From a checkpoint of a small CTC audio transcriber: arch transformer, trained on read English sentences (LibriTTS-R).
Rows from block 5 of a small CTC audio transcriber, named by matrix and row number. Rows with one number belong to one neuron. Each number is 200 + 30 x the weight over its row's rms, rounded and kept within 0 to 999. All counts start at 0. After the name is the row's rms in percent of the matrix's.
After each neuron's rows are labels from the 100 clips, of 14976, where the neuron reaches its highest value: "loudest" is the band of the loudest frequency at the time of the peak; "strongest on" is what is common among them. Only what is clearly more common there than usual is listed. The data: read English sentences (LibriTTS-R). In brackets: how many of the 100, against the usual share in percent.
# fc1: MLP up (model.blocks.5.mlp.fc1.weight, 640x320), inputs 107-213
# fc2: MLP down (model.blocks.5.mlp.fc2.weight, 320x640, transposed), outputs 107-213

fc1.411,100,216,172,248,275,162,214,194,185,197,224,213,248,221,147,208,174,194,184,215,200,209,173,194,219,266,213,209,207,211,232,203,191,205,189,219,178,150,137,220,189,169,194,250,121,204,160,174,201,176,192,231,259,209,230,171,176,226,208,150,199,178,151,231,222,206,205,199,147,170,187,173,236,140,219,248,205,145,145,243,173,185,215,197,264,183,208,211,238,189,185,178,180,158,212,225,229,179,158,209,178,170,164,202,219,223,199,186
fc2.411,107,182,217,249,170,186,233,152,240,259,121,181,187,193,183,226,151,163,162,168,213,202,241,181,143,139,172,194,233,262,204,210,165,225,198,185,197,165,218,214,201,149,172,279,160,173,233,203,240,182,208,240,208,146,243,220,205,227,232,224,236,166,202,237,251,155,196,183,202,177,221,207,158,200,162,206,143,179,201,224,193,208,242,231,153,165,202,163,239,244,178,201,191,222,169,245,245,165,180,231,196,220,220,199,237,191,167,223
loudest: 2000 to 4000 Hz (67 vs 2.6); 4000 to 8000 Hz (32 vs 5.7)
strongest on: voice: female (83 vs 52.2); the word "i" (46 vs 20.4); the word "shall" (36 vs 1.5)

fc1.548,106,210,155,133,252,275,211,215,144,209,214,189,207,191,164,232,266,197,226,254,223,179,209,181,205,173,206,201,154,195,192,182,195,154,197,188,200,174,152,188,212,215,221,178,195,216,177,204,172,246,165,164,202,204,216,126,226,173,192,177,232,189,189,191,170,236,172,218,210,211,221,242,173,146,202,208,181,194,153,212,189,165,226,173,154,268,161,237,201,198,200,188,176,214,240,206,246,148,169,244,177,217,172,161,221,216,202,229
fc2.548,099,215,205,161,138,194,238,223,209,238,148,170,228,139,251,203,133,236,196,211,215,217,230,188,213,155,188,208,192,200,232,226,195,234,131,214,217,219,170,191,190,157,196,208,188,185,215,211,247,181,189,158,169,165,191,254,245,184,203,191,195,250,161,146,165,244,157,172,201,195,196,235,202,232,163,204,181,187,231,295,170,183,226,227,205,188,233,239,186,202,225,296,190,253,156,215,209,196,205,216,188,233,221,205,185,170,224,196
loudest: 4000 to 8000 Hz (79 vs 5.7)
strongest on: voice: male (79 vs 47.8)

fc1.421,087,214,165,176,212,194,246,222,230,187,167,138,203,190,207,188,195,212,185,218,159,141,155,152,217,192,222,179,207,198,201,205,182,237,204,207,171,250,213,184,213,176,294,226,213,187,248,172,205,177,170,211,248,179,169,208,256,243,235,211,161,243,188,193,196,173,223,216,170,174,187,209,165,241,171,255,149,166,185,219,197,231,215,204,219,212,183,224,193,205,209,172,212,198,223,196,223,180,214,226,193,226,207,193,234,232,203,188
fc2.421,073,259,197,189,185,191,181,202,171,145,208,151,202,204,185,236,219,252,165,263,223,199,191,238,194,181,174,179,199,263,155,211,213,156,165,213,205,203,238,150,138,259,151,242,192,201,163,204,235,194,129,209,205,186,241,173,212,231,160,225,177,231,219,199,207,218,190,215,202,210,219,193,179,158,225,224,199,216,194,222,272,188,232,200,212,176,154,226,206,235,193,178,168,228,151,226,185,294,201,180,154,181,226,192,232,220,119,248
loudest: 1000 to 2000 Hz (30 vs 2.3)
strongest on: the word "i" (46 vs 20.4)

fc1.271,107,194,196,204,205,198,195,163,237,148,233,182,217,244,244,194,259,192,132,147,206,159,201,238,279,263,225,202,199,206,202,152,157,221,196,191,213,215,154,158,218,216,170,174,202,176,187,192,152,186,199,215,244,219,164,204,248,201,152,205,172,207,179,197,208,216,235,212,165,181,229,187,202,129,192,166,201,196,134,183,251,211,203,227,203,160,175,226,214,184,154,207,166,188,218,159,193,157,186,153,209,214,199,211,253,195,202,193
fc2.271,105,210,126,189,129,220,241,115,251,191,230,223,209,221,182,184,197,183,162,217,214,209,221,181,171,193,165,220,240,253,221,204,192,216,187,241,203,177,225,242,187,175,208,201,221,223,228,183,181,188,228,179,239,151,175,220,185,195,171,201,187,213,173,213,234,227,190,223,211,212,190,180,161,184,198,253,168,221,172,191,241,176,209,221,208,198,214,171,231,234,196,163,221,275,169,174,240,176,222,220,233,194,260,215,190,225,180,191
loudest: 500 to 1000 Hz (32 vs 6.7)
strongest on: the word "said" (25 vs 9.3)

fc1.66,090,242,207,200,258,226,183,234,202,161,173,257,194,224,200,155,223,187,173,187,153,167,165,216,201,223,198,223,164,224,175,211,194,265,212,196,198,171,179,185,191,198,216,192,200,155,177,179,223,219,232,145,208,213,231,166,204,174,200,176,194,184,187,190,199,165,168,192,165,188,190,231,222,229,211,171,205,183,147,179,216,181,196,204,152,201,155,198,210,148,182,139,190,170,176,126,146,214,222,215,190,203,157,197,212,210,228,194
fc2.66,088,214,223,180,201,197,228,216,209,183,203,177,178,164,211,232,191,194,212,197,213,222,177,213,141,216,226,172,243,235,260,182,226,173,172,169,205,181,220,136,223,216,199,204,202,163,230,174,233,234,218,224,166,188,185,250,244,192,184,241,145,157,194,251,215,183,222,172,262,233,217,204,179,124,220,209,239,209,242,184,203,207,255,210,183,173,194,242,223,181,204,242,186,231,166,207,216,197,158,208,172,166,172,222,195,182,161,165
loudest: 2000 to 4000 Hz (75 vs 2.6)
strongest on: voice: male (82 vs 47.8)

fc1.593,092,244,154,238,210,110,196,246,207,204,203,245,241,177,184,199,197,197,250,207,207,185,198,159,170,197,219,233,173,188,239,173,170,260,214,228,178,194,178,223,248,156,164,227,185,239,199,189,231,176,178,229,200,156,186,190,179,181,159,172,253,167,192,221,169,170,154,225,171,216,176,220,181,167,228,227,248,233,204,225,171,178,169,228,158,227,232,170,199,169,209,162,140,202,238,206,209,167,201,224,169,150,211,210,189,200,133,193
fc2.593,083,220,225,214,204,194,210,186,228,230,178,173,178,219,151,224,209,210,148,262,158,198,227,149,190,186,265,213,204,172,219,182,203,145,203,198,182,192,201,206,253,159,196,279,169,175,222,236,201,229,235,184,235,213,239,197,219,166,265,209,201,132,225,200,222,197,259,208,224,141,238,252,223,174,186,185,206,223,195,242,219,172,205,192,196,203,227,252,180,228,209,217,195,209,201,213,206,175,226,204,179,228,247,212,277,189,163,237
loudest: 1000 to 2000 Hz (49 vs 2.3)
strongest on: voice: male (81 vs 47.8)

fc1.255,078,188,185,228,192,195,225,192,207,145,215,220,284,170,211,167,235,171,212,167,248,227,154,244,249,203,222,202,210,198,224,225,195,252,190,220,192,191,203,204,144,194,165,216,195,155,196,170,202,167,231,218,222,167,191,197,212,174,139,189,161,204,141,142,198,199,175,256,179,192,142,180,230,213,166,244,178,228,173,178,216,206,204,175,197,186,124,232,248,179,184,166,203,241,209,166,192,220,227,135,205,196,141,208,222,203,203,228
fc2.255,050,285,255,232,176,174,208,243,266,203,216,188,205,210,224,173,168,242,222,220,189,214,199,243,150,218,145,200,207,272,177,179,215,219,199,187,217,184,202,114,224,136,217,256,207,190,190,218,221,194,180,162,214,242,208,181,227,189,195,194,201,200,224,183,156,169,199,226,232,145,238,183,182,225,228,174,216,225,247,142,214,157,203,252,190,135,139,204,198,206,242,247,208,221,237,245,211,276,158,234,197,190,158,188,258,256,209,207
loudest: 4000 to 8000 Hz (79 vs 5.7)
strongest on: the word "as" (26 vs 7)

fc1.435,095,289,228,213,184,219,176,185,180,221,184,208,208,217,175,210,214,220,214,169,202,210,208,202,188,171,157,226,205,228,231,226,172,256,227,203,176,173,156,176,169,160,206,216,147,194,236,225,209,207,132,176,200,192,197,174,169,205,225,183,222,180,229,201,174,178,186,230,198,194,182,219,177,202,200,257,218,228,177,232,205,198,214,172,194,246,171,169,179,191,190,152,234,137,246,225,214,122,185,233,200,155,210,175,237,239,202,226
fc2.435,080,204,205,239,246,247,225,219,204,249,185,213,230,229,177,195,253,183,164,173,167,165,216,141,177,172,171,231,188,152,248,164,199,237,143,245,272,207,229,221,221,200,204,225,210,187,233,179,207,150,210,236,277,222,232,213,189,187,213,217,224,167,194,220,270,219,212,200,146,209,192,226,189,187,192,124,197,217,175,246,186,194,187,218,155,167,199,192,166,232,181,174,172,260,181,236,204,221,234,248,230,206,272,246,222,196,177,209
loudest: 2000 to 4000 Hz (48 vs 2.6); 1000 to 2000 Hz (29 vs 2.3)
strongest on: voice: male (82 vs 47.8); text has "short" (25 vs 0.4)

fc1.184,117,195,134,205,188,205,229,209,226,167,254,220,262,170,195,179,203,248,180,219,246,207,125,170,207,208,219,232,205,207,185,233,181,180,195,249,186,198,195,193,152,203,188,152,215,233,213,197,196,222,193,153,167,191,138,153,172,161,211,238,197,192,168,226,201,228,189,187,188,165,193,202,235,196,266,197,233,233,132,167,147,195,206,165,169,225,223,228,222,186,220,122,193,163,213,205,211,234,175,163,193,204,211,174,211,228,164,257
fc2.184,112,252,155,166,196,219,244,163,189,221,197,171,189,151,178,179,201,208,233,190,232,224,205,210,170,196,184,252,217,171,205,218,230,154,203,196,226,183,215,209,224,153,187,203,240,231,182,233,227,200,183,149,174,173,161,157,183,185,251,213,259,204,195,176,292,220,221,199,199,212,199,210,180,191,195,206,154,175,251,169,146,160,225,191,234,235,254,224,204,217,198,187,147,230,212,219,192,200,184,187,180,193,127,259,215,207,201,193
loudest: 4000 to 8000 Hz (93 vs 5.7)
strongest on: text has "just" (25 vs 1.6)

fc1.367,102,199,216,235,237,242,171,218,175,166,254,161,259,261,137,239,230,225,235,226,174,129,187,261,163,199,179,170,224,161,153,238,182,193,176,153,220,235,179,201,210,259,179,210,163,166,205,213,168,195,168,117,230,236,192,209,226,195,235,198,230,224,231,166,198,184,193,222,215,104,181,192,188,248,190,188,245,208,160,185,225,205,161,155,221,213,167,219,213,171,190,218,194,145,253,175,179,201,221,181,231,191,172,210,257,193,172,226
fc2.367,098,155,178,177,200,194,147,219,190,216,196,185,213,228,151,171,220,214,160,226,208,197,255,244,223,237,209,208,199,182,143,169,194,183,142,204,262,200,209,148,206,171,200,151,264,198,241,169,208,202,168,197,177,189,144,174,262,149,186,243,201,168,135,196,226,250,170,215,201,206,155,143,189,185,172,205,170,216,237,221,232,238,211,203,204,237,219,218,124,229,190,173,221,197,204,217,221,160,198,235,206,227,206,170,227,199,171,182
loudest: 500 to 1000 Hz (62 vs 6.7)
strongest on: the word "and" (60 vs 31.5)

fc1.514,101,222,198,231,229,207,217,176,191,213,236,178,220,257,167,178,197,240,198,209,234,201,192,158,224,223,171,190,157,197,254,193,190,254,209,242,200,189,200,198,187,236,227,180,196,191,161,196,156,234,139,140,165,200,228,174,231,215,234,208,202,203,176,145,222,225,240,198,206,183,202,158,237,172,227,195,197,192,159,217,226,149,222,232,244,164,188,184,204,175,221,166,235,167,240,178,213,219,267,172,234,161,201,205,186,191,167,194
fc2.514,092,242,205,222,190,143,205,197,199,221,226,174,182,237,190,161,192,208,239,228,228,230,240,223,193,196,203,185,123,214,145,164,199,176,193,176,210,237,168,195,204,184,218,269,193,159,193,199,207,192,173,152,289,177,154,188,245,261,187,226,228,244,226,230,203,195,193,183,207,215,219,202,172,262,202,165,201,202,190,211,229,201,149,249,221,194,149,218,192,204,146,194,201,253,226,144,196,164,229,243,221,192,142,181,230,240,227,221
loudest: 4000 to 8000 Hz (46 vs 5.7); 2000 to 4000 Hz (36 vs 2.6)
strongest on: voice: male (80 vs 47.8)

fc1.615,109,205,180,202,180,186,196,201,187,222,180,203,192,274,152,208,215,214,205,202,207,212,180,198,154,186,231,223,144,156,128,245,183,157,205,203,199,191,194,158,193,219,190,214,212,214,263,216,189,168,124,177,183,133,243,164,212,198,205,220,225,244,224,148,153,252,211,175,208,216,214,226,182,226,192,167,197,259,201,198,209,177,200,207,179,189,174,176,185,226,224,198,165,172,233,191,184,247,169,222,239,173,187,175,225,202,262,198
fc2.615,114,236,181,214,214,193,195,194,146,172,209,190,196,220,177,156,156,188,188,222,167,221,212,201,182,200,213,218,184,150,176,170,217,180,224,176,210,209,219,189,200,169,160,191,260,180,241,220,191,215,199,227,225,178,195,231,176,208,185,125,207,147,276,178,172,196,216,181,141,166,240,186,198,193,232,180,211,160,197,191,199,171,233,192,238,184,230,149,228,171,166,217,240,259,168,182,193,190,257,216,231,196,177,199,261,223,204,213
loudest: 250 to 500 Hz (33 vs 13.7)
strongest on: voice: female (84 vs 52.2)

fc1.106,102,208,166,204,180,182,216,174,227,202,237,162,202,144,156,250,187,234,233,231,172,167,167,197,195,223,232,197,211,172,226,218,178,228,238,211,233,261,180,184,204,186,223,204,206,184,268,198,185,282,198,188,158,227,190,198,278,263,244,231,183,245,234,202,172,212,232,178,186,200,155,179,188,231,214,266,257,170,187,188,226,182,161,228,201,187,194,229,175,197,173,186,179,143,171,194,230,247,192,188,225,214,218,146,218,187,163,231
fc2.106,108,205,193,210,224,234,210,199,226,167,193,193,176,210,190,194,186,173,174,132,245,238,248,222,196,186,187,193,187,235,167,180,256,209,204,214,209,209,204,218,112,282,215,214,220,189,160,197,220,193,206,147,215,201,241,216,221,186,286,237,247,156,265,160,173,162,197,183,147,190,228,197,162,203,206,229,200,206,188,131,202,197,173,242,183,197,152,227,255,207,191,195,209,243,258,188,180,249,223,225,231,192,213,207,219,115,131,201
loudest: 1000 to 2000 Hz (43 vs 2.3)
strongest on: the word "i" (86 vs 20.4)

fc1.453,105,214,201,191,195,263,196,196,228,177,177,153,217,179,173,188,213,287,238,180,171,179,211,193,197,222,229,201,205,197,166,218,201,237,202,174,157,208,152,202,185,236,171,176,205,199,196,184,189,207,177,225,192,238,202,201,220,241,232,154,191,196,134,191,195,196,250,155,199,243,217,170,182,213,186,193,218,140,197,220,167,202,210,214,175,186,190,238,229,148,230,191,156,204,255,199,184,177,190,184,181,205,143,189,165,183,169,209
fc2.453,112,206,225,148,264,240,193,297,235,168,146,197,172,189,211,196,177,191,202,227,162,209,191,204,215,205,177,184,212,206,190,188,201,247,248,151,266,214,228,245,231,212,204,187,233,203,199,230,180,221,148,231,219,185,152,205,184,157,192,187,193,164,176,246,193,224,234,226,205,211,205,177,239,145,236,208,206,267,175,162,240,229,221,227,181,219,172,184,175,256,207,195,208,174,183,233,219,202,193,195,208,188,240,183,229,157,144,276
loudest: 1000 to 2000 Hz (51 vs 2.3)
strongest on: the word "i" (56 vs 20.4)

fc1.327,103,211,210,220,201,216,139,211,189,142,173,181,237,192,198,233,205,224,217,222,209,177,201,205,204,249,198,222,202,204,153,254,227,202,245,179,153,223,215,212,165,266,146,166,198,224,169,204,175,216,203,200,231,236,158,220,216,225,206,193,208,215,151,172,222,175,218,194,153,176,178,181,204,190,217,203,221,231,205,149,179,243,194,242,231,187,172,242,228,210,228,168,157,158,199,202,198,219,221,169,144,214,157,192,238,194,202,223
fc2.327,106,131,204,174,295,183,218,222,235,178,174,262,223,205,222,223,159,177,182,160,217,229,226,242,201,163,120,204,202,282,182,207,255,212,238,172,232,225,207,282,253,219,224,187,208,197,185,255,180,212,143,171,235,170,168,199,143,182,217,147,188,196,242,240,180,206,231,224,210,201,206,210,183,198,218,230,173,232,252,182,230,216,191,232,231,169,194,183,210,176,200,235,184,172,177,196,204,174,195,221,184,222,188,229,205,202,205,207
loudest: 1000 to 2000 Hz (27 vs 2.3)
strongest on: the word "i" (76 vs 20.4)

fc1.56,098,214,163,223,219,180,237,230,192,190,272,176,210,168,204,152,197,269,174,202,186,221,149,215,207,250,177,232,160,197,179,232,183,194,200,155,179,193,165,216,173,232,167,245,163,137,174,214,181,258,179,203,174,169,186,191,193,184,166,189,161,170,131,226,200,246,218,183,183,217,180,172,178,226,221,220,279,261,121,219,155,155,183,220,207,213,208,195,220,211,194,117,153,137,190,186,176,257,221,206,193,204,233,193,209,194,191,206
fc2.56,078,214,211,218,248,225,213,184,198,188,187,192,187,192,213,156,174,172,186,155,214,235,197,184,188,207,154,230,224,235,204,136,241,195,181,167,241,164,200,185,191,222,193,199,246,175,178,195,220,219,199,169,214,175,175,159,202,213,164,245,179,196,207,183,270,232,195,185,154,179,205,207,188,192,255,172,190,151,219,193,195,156,212,203,207,186,187,212,201,256,178,226,191,200,220,292,185,214,224,203,194,209,215,192,204,193,172,178
loudest: 4000 to 8000 Hz (63 vs 5.7)
strongest on: voice: female (86 vs 52.2); the word "said" (26 vs 9.3)

fc1.34,087,181,197,178,188,141,207,166,172,153,184,174,196,179,200,228,183,181,221,225,234,186,209,188,184,189,214,193,236,194,192,182,131,193,240,211,177,239,180,234,146,195,167,219,201,186,185,179,176,216,198,231,216,225,240,195,217,177,136,197,175,180,223,165,199,218,210,270,173,181,180,168,218,193,199,220,164,205,133,190,247,241,193,227,118,228,167,210,256,218,211,120,222,190,211,178,192,213,243,182,213,219,177,175,264,196,198,244
fc2.34,092,150,206,217,249,190,165,195,250,226,201,225,206,164,147,237,151,155,233,211,191,203,188,181,184,190,182,226,206,198,233,187,201,194,240,188,223,242,192,166,159,188,246,207,192,205,220,220,230,162,217,170,228,226,171,203,184,214,194,217,244,194,233,241,158,187,165,225,222,183,186,211,208,188,192,265,229,227,219,178,172,277,199,206,228,195,178,222,164,248,164,207,238,240,205,174,193,217,173,212,170,197,211,226,176,220,204,206
loudest: 500 to 1000 Hz (47 vs 6.7)
strongest on: voice: male (86 vs 47.8)

fc1.420,075,232,197,205,216,198,168,210,258,208,160,221,242,244,215,176,196,289,209,199,192,190,228,270,256,206,208,222,180,233,203,197,153,207,193,248,184,116,173,151,186,232,194,178,200,186,223,190,171,192,170,199,211,195,139,147,229,224,170,185,176,183,189,193,196,232,203,216,177,174,198,171,229,187,263,190,231,214,175,248,206,168,195,189,198,190,175,170,168,193,197,160,184,239,196,188,161,186,189,172,159,165,184,233,237,230,240,164
fc2.420,033,351,216,221,146,208,160,229,196,179,182,226,167,230,179,218,162,248,193,237,204,241,210,230,178,197,190,214,182,256,230,200,226,205,194,219,178,175,199,157,234,153,212,224,195,145,225,208,197,153,183,173,207,175,162,161,177,233,121,196,212,243,215,245,206,208,194,238,209,187,185,200,194,161,209,219,242,221,225,202,236,216,240,214,159,212,138,182,176,171,217,245,189,219,207,182,255,228,180,154,178,169,159,239,269,319,158,125
loudest: 4000 to 8000 Hz (45 vs 5.7)
strongest on: voice: female (94 vs 52.2)

fc1.405,064,209,243,181,230,149,223,232,205,127,167,217,217,213,218,181,197,166,251,237,222,173,205,205,161,166,258,226,202,203,166,189,191,220,225,192,182,226,194,239,194,194,133,150,225,203,135,172,218,195,176,205,251,186,200,189,197,195,203,202,214,239,161,238,197,178,188,250,140,192,161,182,205,190,248,235,189,192,141,181,189,222,167,196,156,181,143,197,191,199,178,161,181,196,213,208,222,216,184,164,168,218,129,213,283,229,187,234
fc2.405,050,123,215,192,262,199,192,206,225,210,214,224,217,208,197,189,191,174,216,126,212,202,212,198,213,221,120,184,204,228,230,233,220,196,203,198,237,195,183,203,218,197,259,144,238,203,192,240,194,182,203,163,226,169,184,198,187,183,207,244,191,176,272,212,180,241,209,211,205,203,214,230,137,209,231,215,201,177,201,204,236,197,191,227,241,160,208,183,164,238,164,198,217,229,181,150,227,176,208,238,161,201,156,216,162,217,211,202
loudest: 500 to 1000 Hz (58 vs 6.7)
strongest on: voice: female (86 vs 52.2)

fc1.536,099,219,191,204,200,151,213,203,168,249,208,216,234,165,121,159,228,251,147,215,180,256,170,165,232,218,187,209,165,194,159,186,159,226,211,161,195,182,170,175,235,225,145,212,203,152,197,215,223,292,130,211,205,185,176,202,196,253,191,206,247,218,203,179,201,248,209,184,217,213,227,226,150,222,215,182,225,194,144,192,191,210,171,204,187,212,183,182,204,192,222,186,183,233,193,226,235,209,209,149,204,189,238,198,207,263,189,214
fc2.536,107,160,212,226,177,258,207,194,163,215,186,228,151,147,227,198,148,201,196,179,192,221,255,232,152,164,246,212,178,243,183,168,239,212,183,144,229,191,191,195,183,218,194,270,166,229,178,249,214,137,190,180,222,195,162,225,168,207,200,163,170,213,132,177,166,189,165,245,201,152,182,231,206,231,228,214,214,238,178,232,180,246,181,170,182,153,163,284,173,215,192,219,197,182,184,238,206,183,193,222,183,197,218,199,161,225,227,155
loudest: 250 to 500 Hz (36 vs 13.7)
strongest on: the word "you" (41 vs 14.3)

fc1.96,101,216,214,238,283,193,223,194,150,142,258,225,252,220,212,214,179,212,241,199,172,192,208,217,201,233,181,254,205,208,170,185,182,237,217,225,186,197,183,200,243,204,166,215,175,213,222,166,143,150,215,214,207,166,186,185,158,175,177,214,188,201,189,204,141,212,157,222,149,233,163,180,237,160,205,269,187,250,193,192,156,216,202,168,194,187,189,162,231,210,162,218,179,187,228,127,208,176,207,192,185,161,170,168,226,210,224,231
fc2.96,096,305,204,198,166,210,160,176,147,180,197,185,158,186,199,230,207,217,228,184,207,204,195,142,189,192,216,227,228,236,221,211,202,166,201,187,209,200,189,159,215,213,233,231,186,185,247,213,184,208,164,183,217,182,154,241,196,195,181,187,219,201,235,178,178,225,233,226,157,187,169,262,175,146,172,208,231,246,209,192,228,254,181,202,177,243,150,222,197,171,238,258,207,190,161,186,203,231,241,175,202,182,182,166,218,167,213,168
loudest: 250 to 500 Hz (35 vs 13.7)
strongest on: voice: male (75 vs 47.8)

fc1.331,094,210,208,212,197,203,221,222,176,209,193,156,215,206,202,175,175,221,166,213,167,233,193,251,232,152,183,227,178,193,183,213,146,216,207,253,173,192,167,248,228,245,206,191,134,201,164,165,149,218,124,150,185,178,232,161,184,160,202,203,243,199,180,187,237,208,187,229,206,170,186,275,183,186,190,212,192,165,140,188,199,155,183,238,190,209,187,205,213,199,198,183,160,187,149,150,168,196,229,244,216,211,165,154,231,181,165,247
fc2.331,100,128,162,211,201,182,187,257,185,226,180,178,174,163,183,179,211,183,217,208,204,210,252,210,222,227,183,195,183,197,195,221,237,200,185,232,230,222,170,206,167,164,153,186,252,181,165,164,218,218,228,187,219,227,224,195,190,197,151,209,205,192,208,227,201,253,253,213,227,213,206,160,193,240,178,237,195,207,198,154,194,226,163,166,203,213,215,224,222,192,171,181,176,161,195,204,232,204,195,188,202,243,152,207,169,193,209,232
loudest: 4000 to 8000 Hz (42 vs 5.7)
strongest on: voice: female (86 vs 52.2)

fc1.423,104,209,182,187,208,174,185,165,161,232,171,223,203,240,165,257,231,214,171,226,195,209,210,193,215,171,185,160,244,193,239,218,135,137,256,225,149,210,131,154,215,262,188,246,217,182,192,202,163,196,190,199,182,153,115,170,256,238,163,193,158,177,226,151,185,250,249,238,159,196,186,205,182,217,170,176,263,208,189,248,218,212,153,187,207,210,189,201,191,188,197,195,191,183,185,219,168,176,180,236,213,215,206,197,225,242,219,219
fc2.423,084,299,218,161,185,244,168,250,192,192,209,243,187,190,233,217,166,216,179,236,219,209,237,182,199,209,220,203,205,222,220,226,203,193,239,216,195,145,197,181,220,203,235,199,212,214,201,223,163,212,175,209,211,181,220,170,179,190,133,202,215,203,254,201,222,178,206,177,187,187,251,234,227,179,264,171,233,193,196,183,160,175,200,172,159,259,171,197,178,257,206,210,193,176,194,226,202,206,204,238,127,220,188,188,233,267,229,196
loudest: 250 to 500 Hz (45 vs 13.7)
strongest on: voice: male (78 vs 47.8)

fc1.127,101,236,65,197,221,219,241,223,203,172,213,201,222,192,179,180,226,246,214,222,267,224,172,183,202,218,229,191,183,197,202,217,185,156,223,206,180,184,158,142,176,191,214,158,210,225,142,217,179,208,158,175,182,175,199,101,223,185,214,208,189,232,171,186,221,214,197,185,181,224,222,172,243,162,233,218,224,220,174,201,146,151,189,181,160,221,193,186,198,229,181,161,184,182,225,219,238,229,202,197,198,156,178,196,205,229,178,258
fc2.127,092,284,209,133,210,206,200,203,165,260,245,214,194,142,206,225,219,239,195,242,215,215,196,232,156,159,203,259,218,200,215,234,182,174,219,232,220,178,253,204,221,165,184,190,170,194,192,200,200,249,246,164,190,180,171,178,180,181,215,228,247,187,207,180,244,209,196,229,222,172,188,238,183,222,186,200,132,234,233,194,197,199,213,192,207,192,218,224,220,195,170,196,169,202,213,199,230,165,183,228,205,200,161,218,189,188,187,226
loudest: 4000 to 8000 Hz (77 vs 5.7)
strongest on: voice: male (82 vs 47.8)

fc1.599,112,218,187,205,216,214,161,185,212,178,211,198,185,180,191,256,193,225,208,208,145,148,163,242,224,217,206,211,226,244,173,264,205,181,222,174,191,247,215,215,176,234,198,199,181,213,211,199,197,208,212,190,201,195,213,197,228,209,225,272,197,184,168,157,201,171,227,199,172,175,190,205,188,188,205,221,268,193,184,158,211,223,206,238,214,187,160,265,222,164,202,189,143,158,197,194,172,226,170,224,184,199,134,150,207,203,183,223
fc2.599,115,191,190,235,233,168,273,183,245,187,157,228,200,228,192,262,186,207,153,212,220,230,223,228,232,194,130,245,227,255,178,218,256,193,208,178,239,210,224,298,199,218,200,240,220,202,203,202,210,192,164,167,239,210,195,262,169,198,251,153,225,186,250,225,197,137,213,221,176,182,215,211,194,198,186,272,167,257,171,152,188,194,158,240,194,184,174,204,221,197,200,195,178,173,171,178,194,221,186,227,158,254,207,222,236,135,192,203
loudest: 1000 to 2000 Hz (54 vs 2.3)
strongest on: the word "i" (90 vs 20.4)

fc1.68,101,215,229,221,211,188,168,209,182,206,181,200,234,213,131,169,252,195,184,206,181,173,145,215,202,182,212,254,215,198,187,219,192,245,158,197,177,215,218,233,178,192,264,220,131,185,246,203,174,180,184,179,186,236,194,219,207,247,244,183,241,221,160,236,179,271,184,173,207,234,129,205,205,215,162,258,238,160,199,262,173,162,166,201,155,190,144,220,177,190,155,199,140,198,237,156,126,202,196,146,206,166,164,184,187,203,177,185
fc2.68,108,164,162,146,219,166,234,188,193,172,202,170,171,161,232,196,195,212,167,183,163,243,200,202,220,201,234,151,237,239,177,143,226,190,204,167,190,183,210,175,217,233,182,156,212,244,207,178,238,247,183,261,189,183,217,230,197,165,130,166,134,214,221,181,242,155,208,264,195,188,269,208,179,206,241,184,203,232,186,211,241,205,262,238,187,227,231,230,243,238,253,197,230,220,205,186,251,256,202,228,166,250,152,223,194,206,218,217
loudest: 500 to 1000 Hz (32 vs 6.7)
strongest on: the word "i" (45 vs 20.4)

fc1.203,091,228,169,174,161,170,180,215,263,192,151,155,242,165,161,230,233,218,240,197,215,204,216,193,186,219,170,221,235,200,187,205,162,205,257,201,128,197,175,176,174,168,224,213,187,194,213,165,146,223,181,225,252,255,133,192,181,225,210,171,156,228,200,216,165,224,190,167,166,155,165,157,161,212,221,200,208,235,142,238,192,225,190,197,219,173,181,185,230,250,223,209,216,245,208,187,192,227,153,213,198,198,221,179,286,219,159,237
fc2.203,096,171,226,149,219,221,164,240,179,172,168,196,227,173,245,178,219,218,187,216,200,208,211,162,190,209,202,254,186,215,223,185,209,243,207,161,230,246,184,199,256,202,208,170,234,194,174,218,164,234,141,190,236,204,166,160,208,179,164,212,192,165,196,246,181,229,231,278,206,243,167,196,245,155,243,182,194,172,213,210,257,199,247,240,220,204,165,209,159,222,212,174,214,160,216,184,195,213,217,206,156,146,199,222,236,180,191,222
loudest: 1000 to 2000 Hz (43 vs 2.3)
strongest on: voice: female (89 vs 52.2)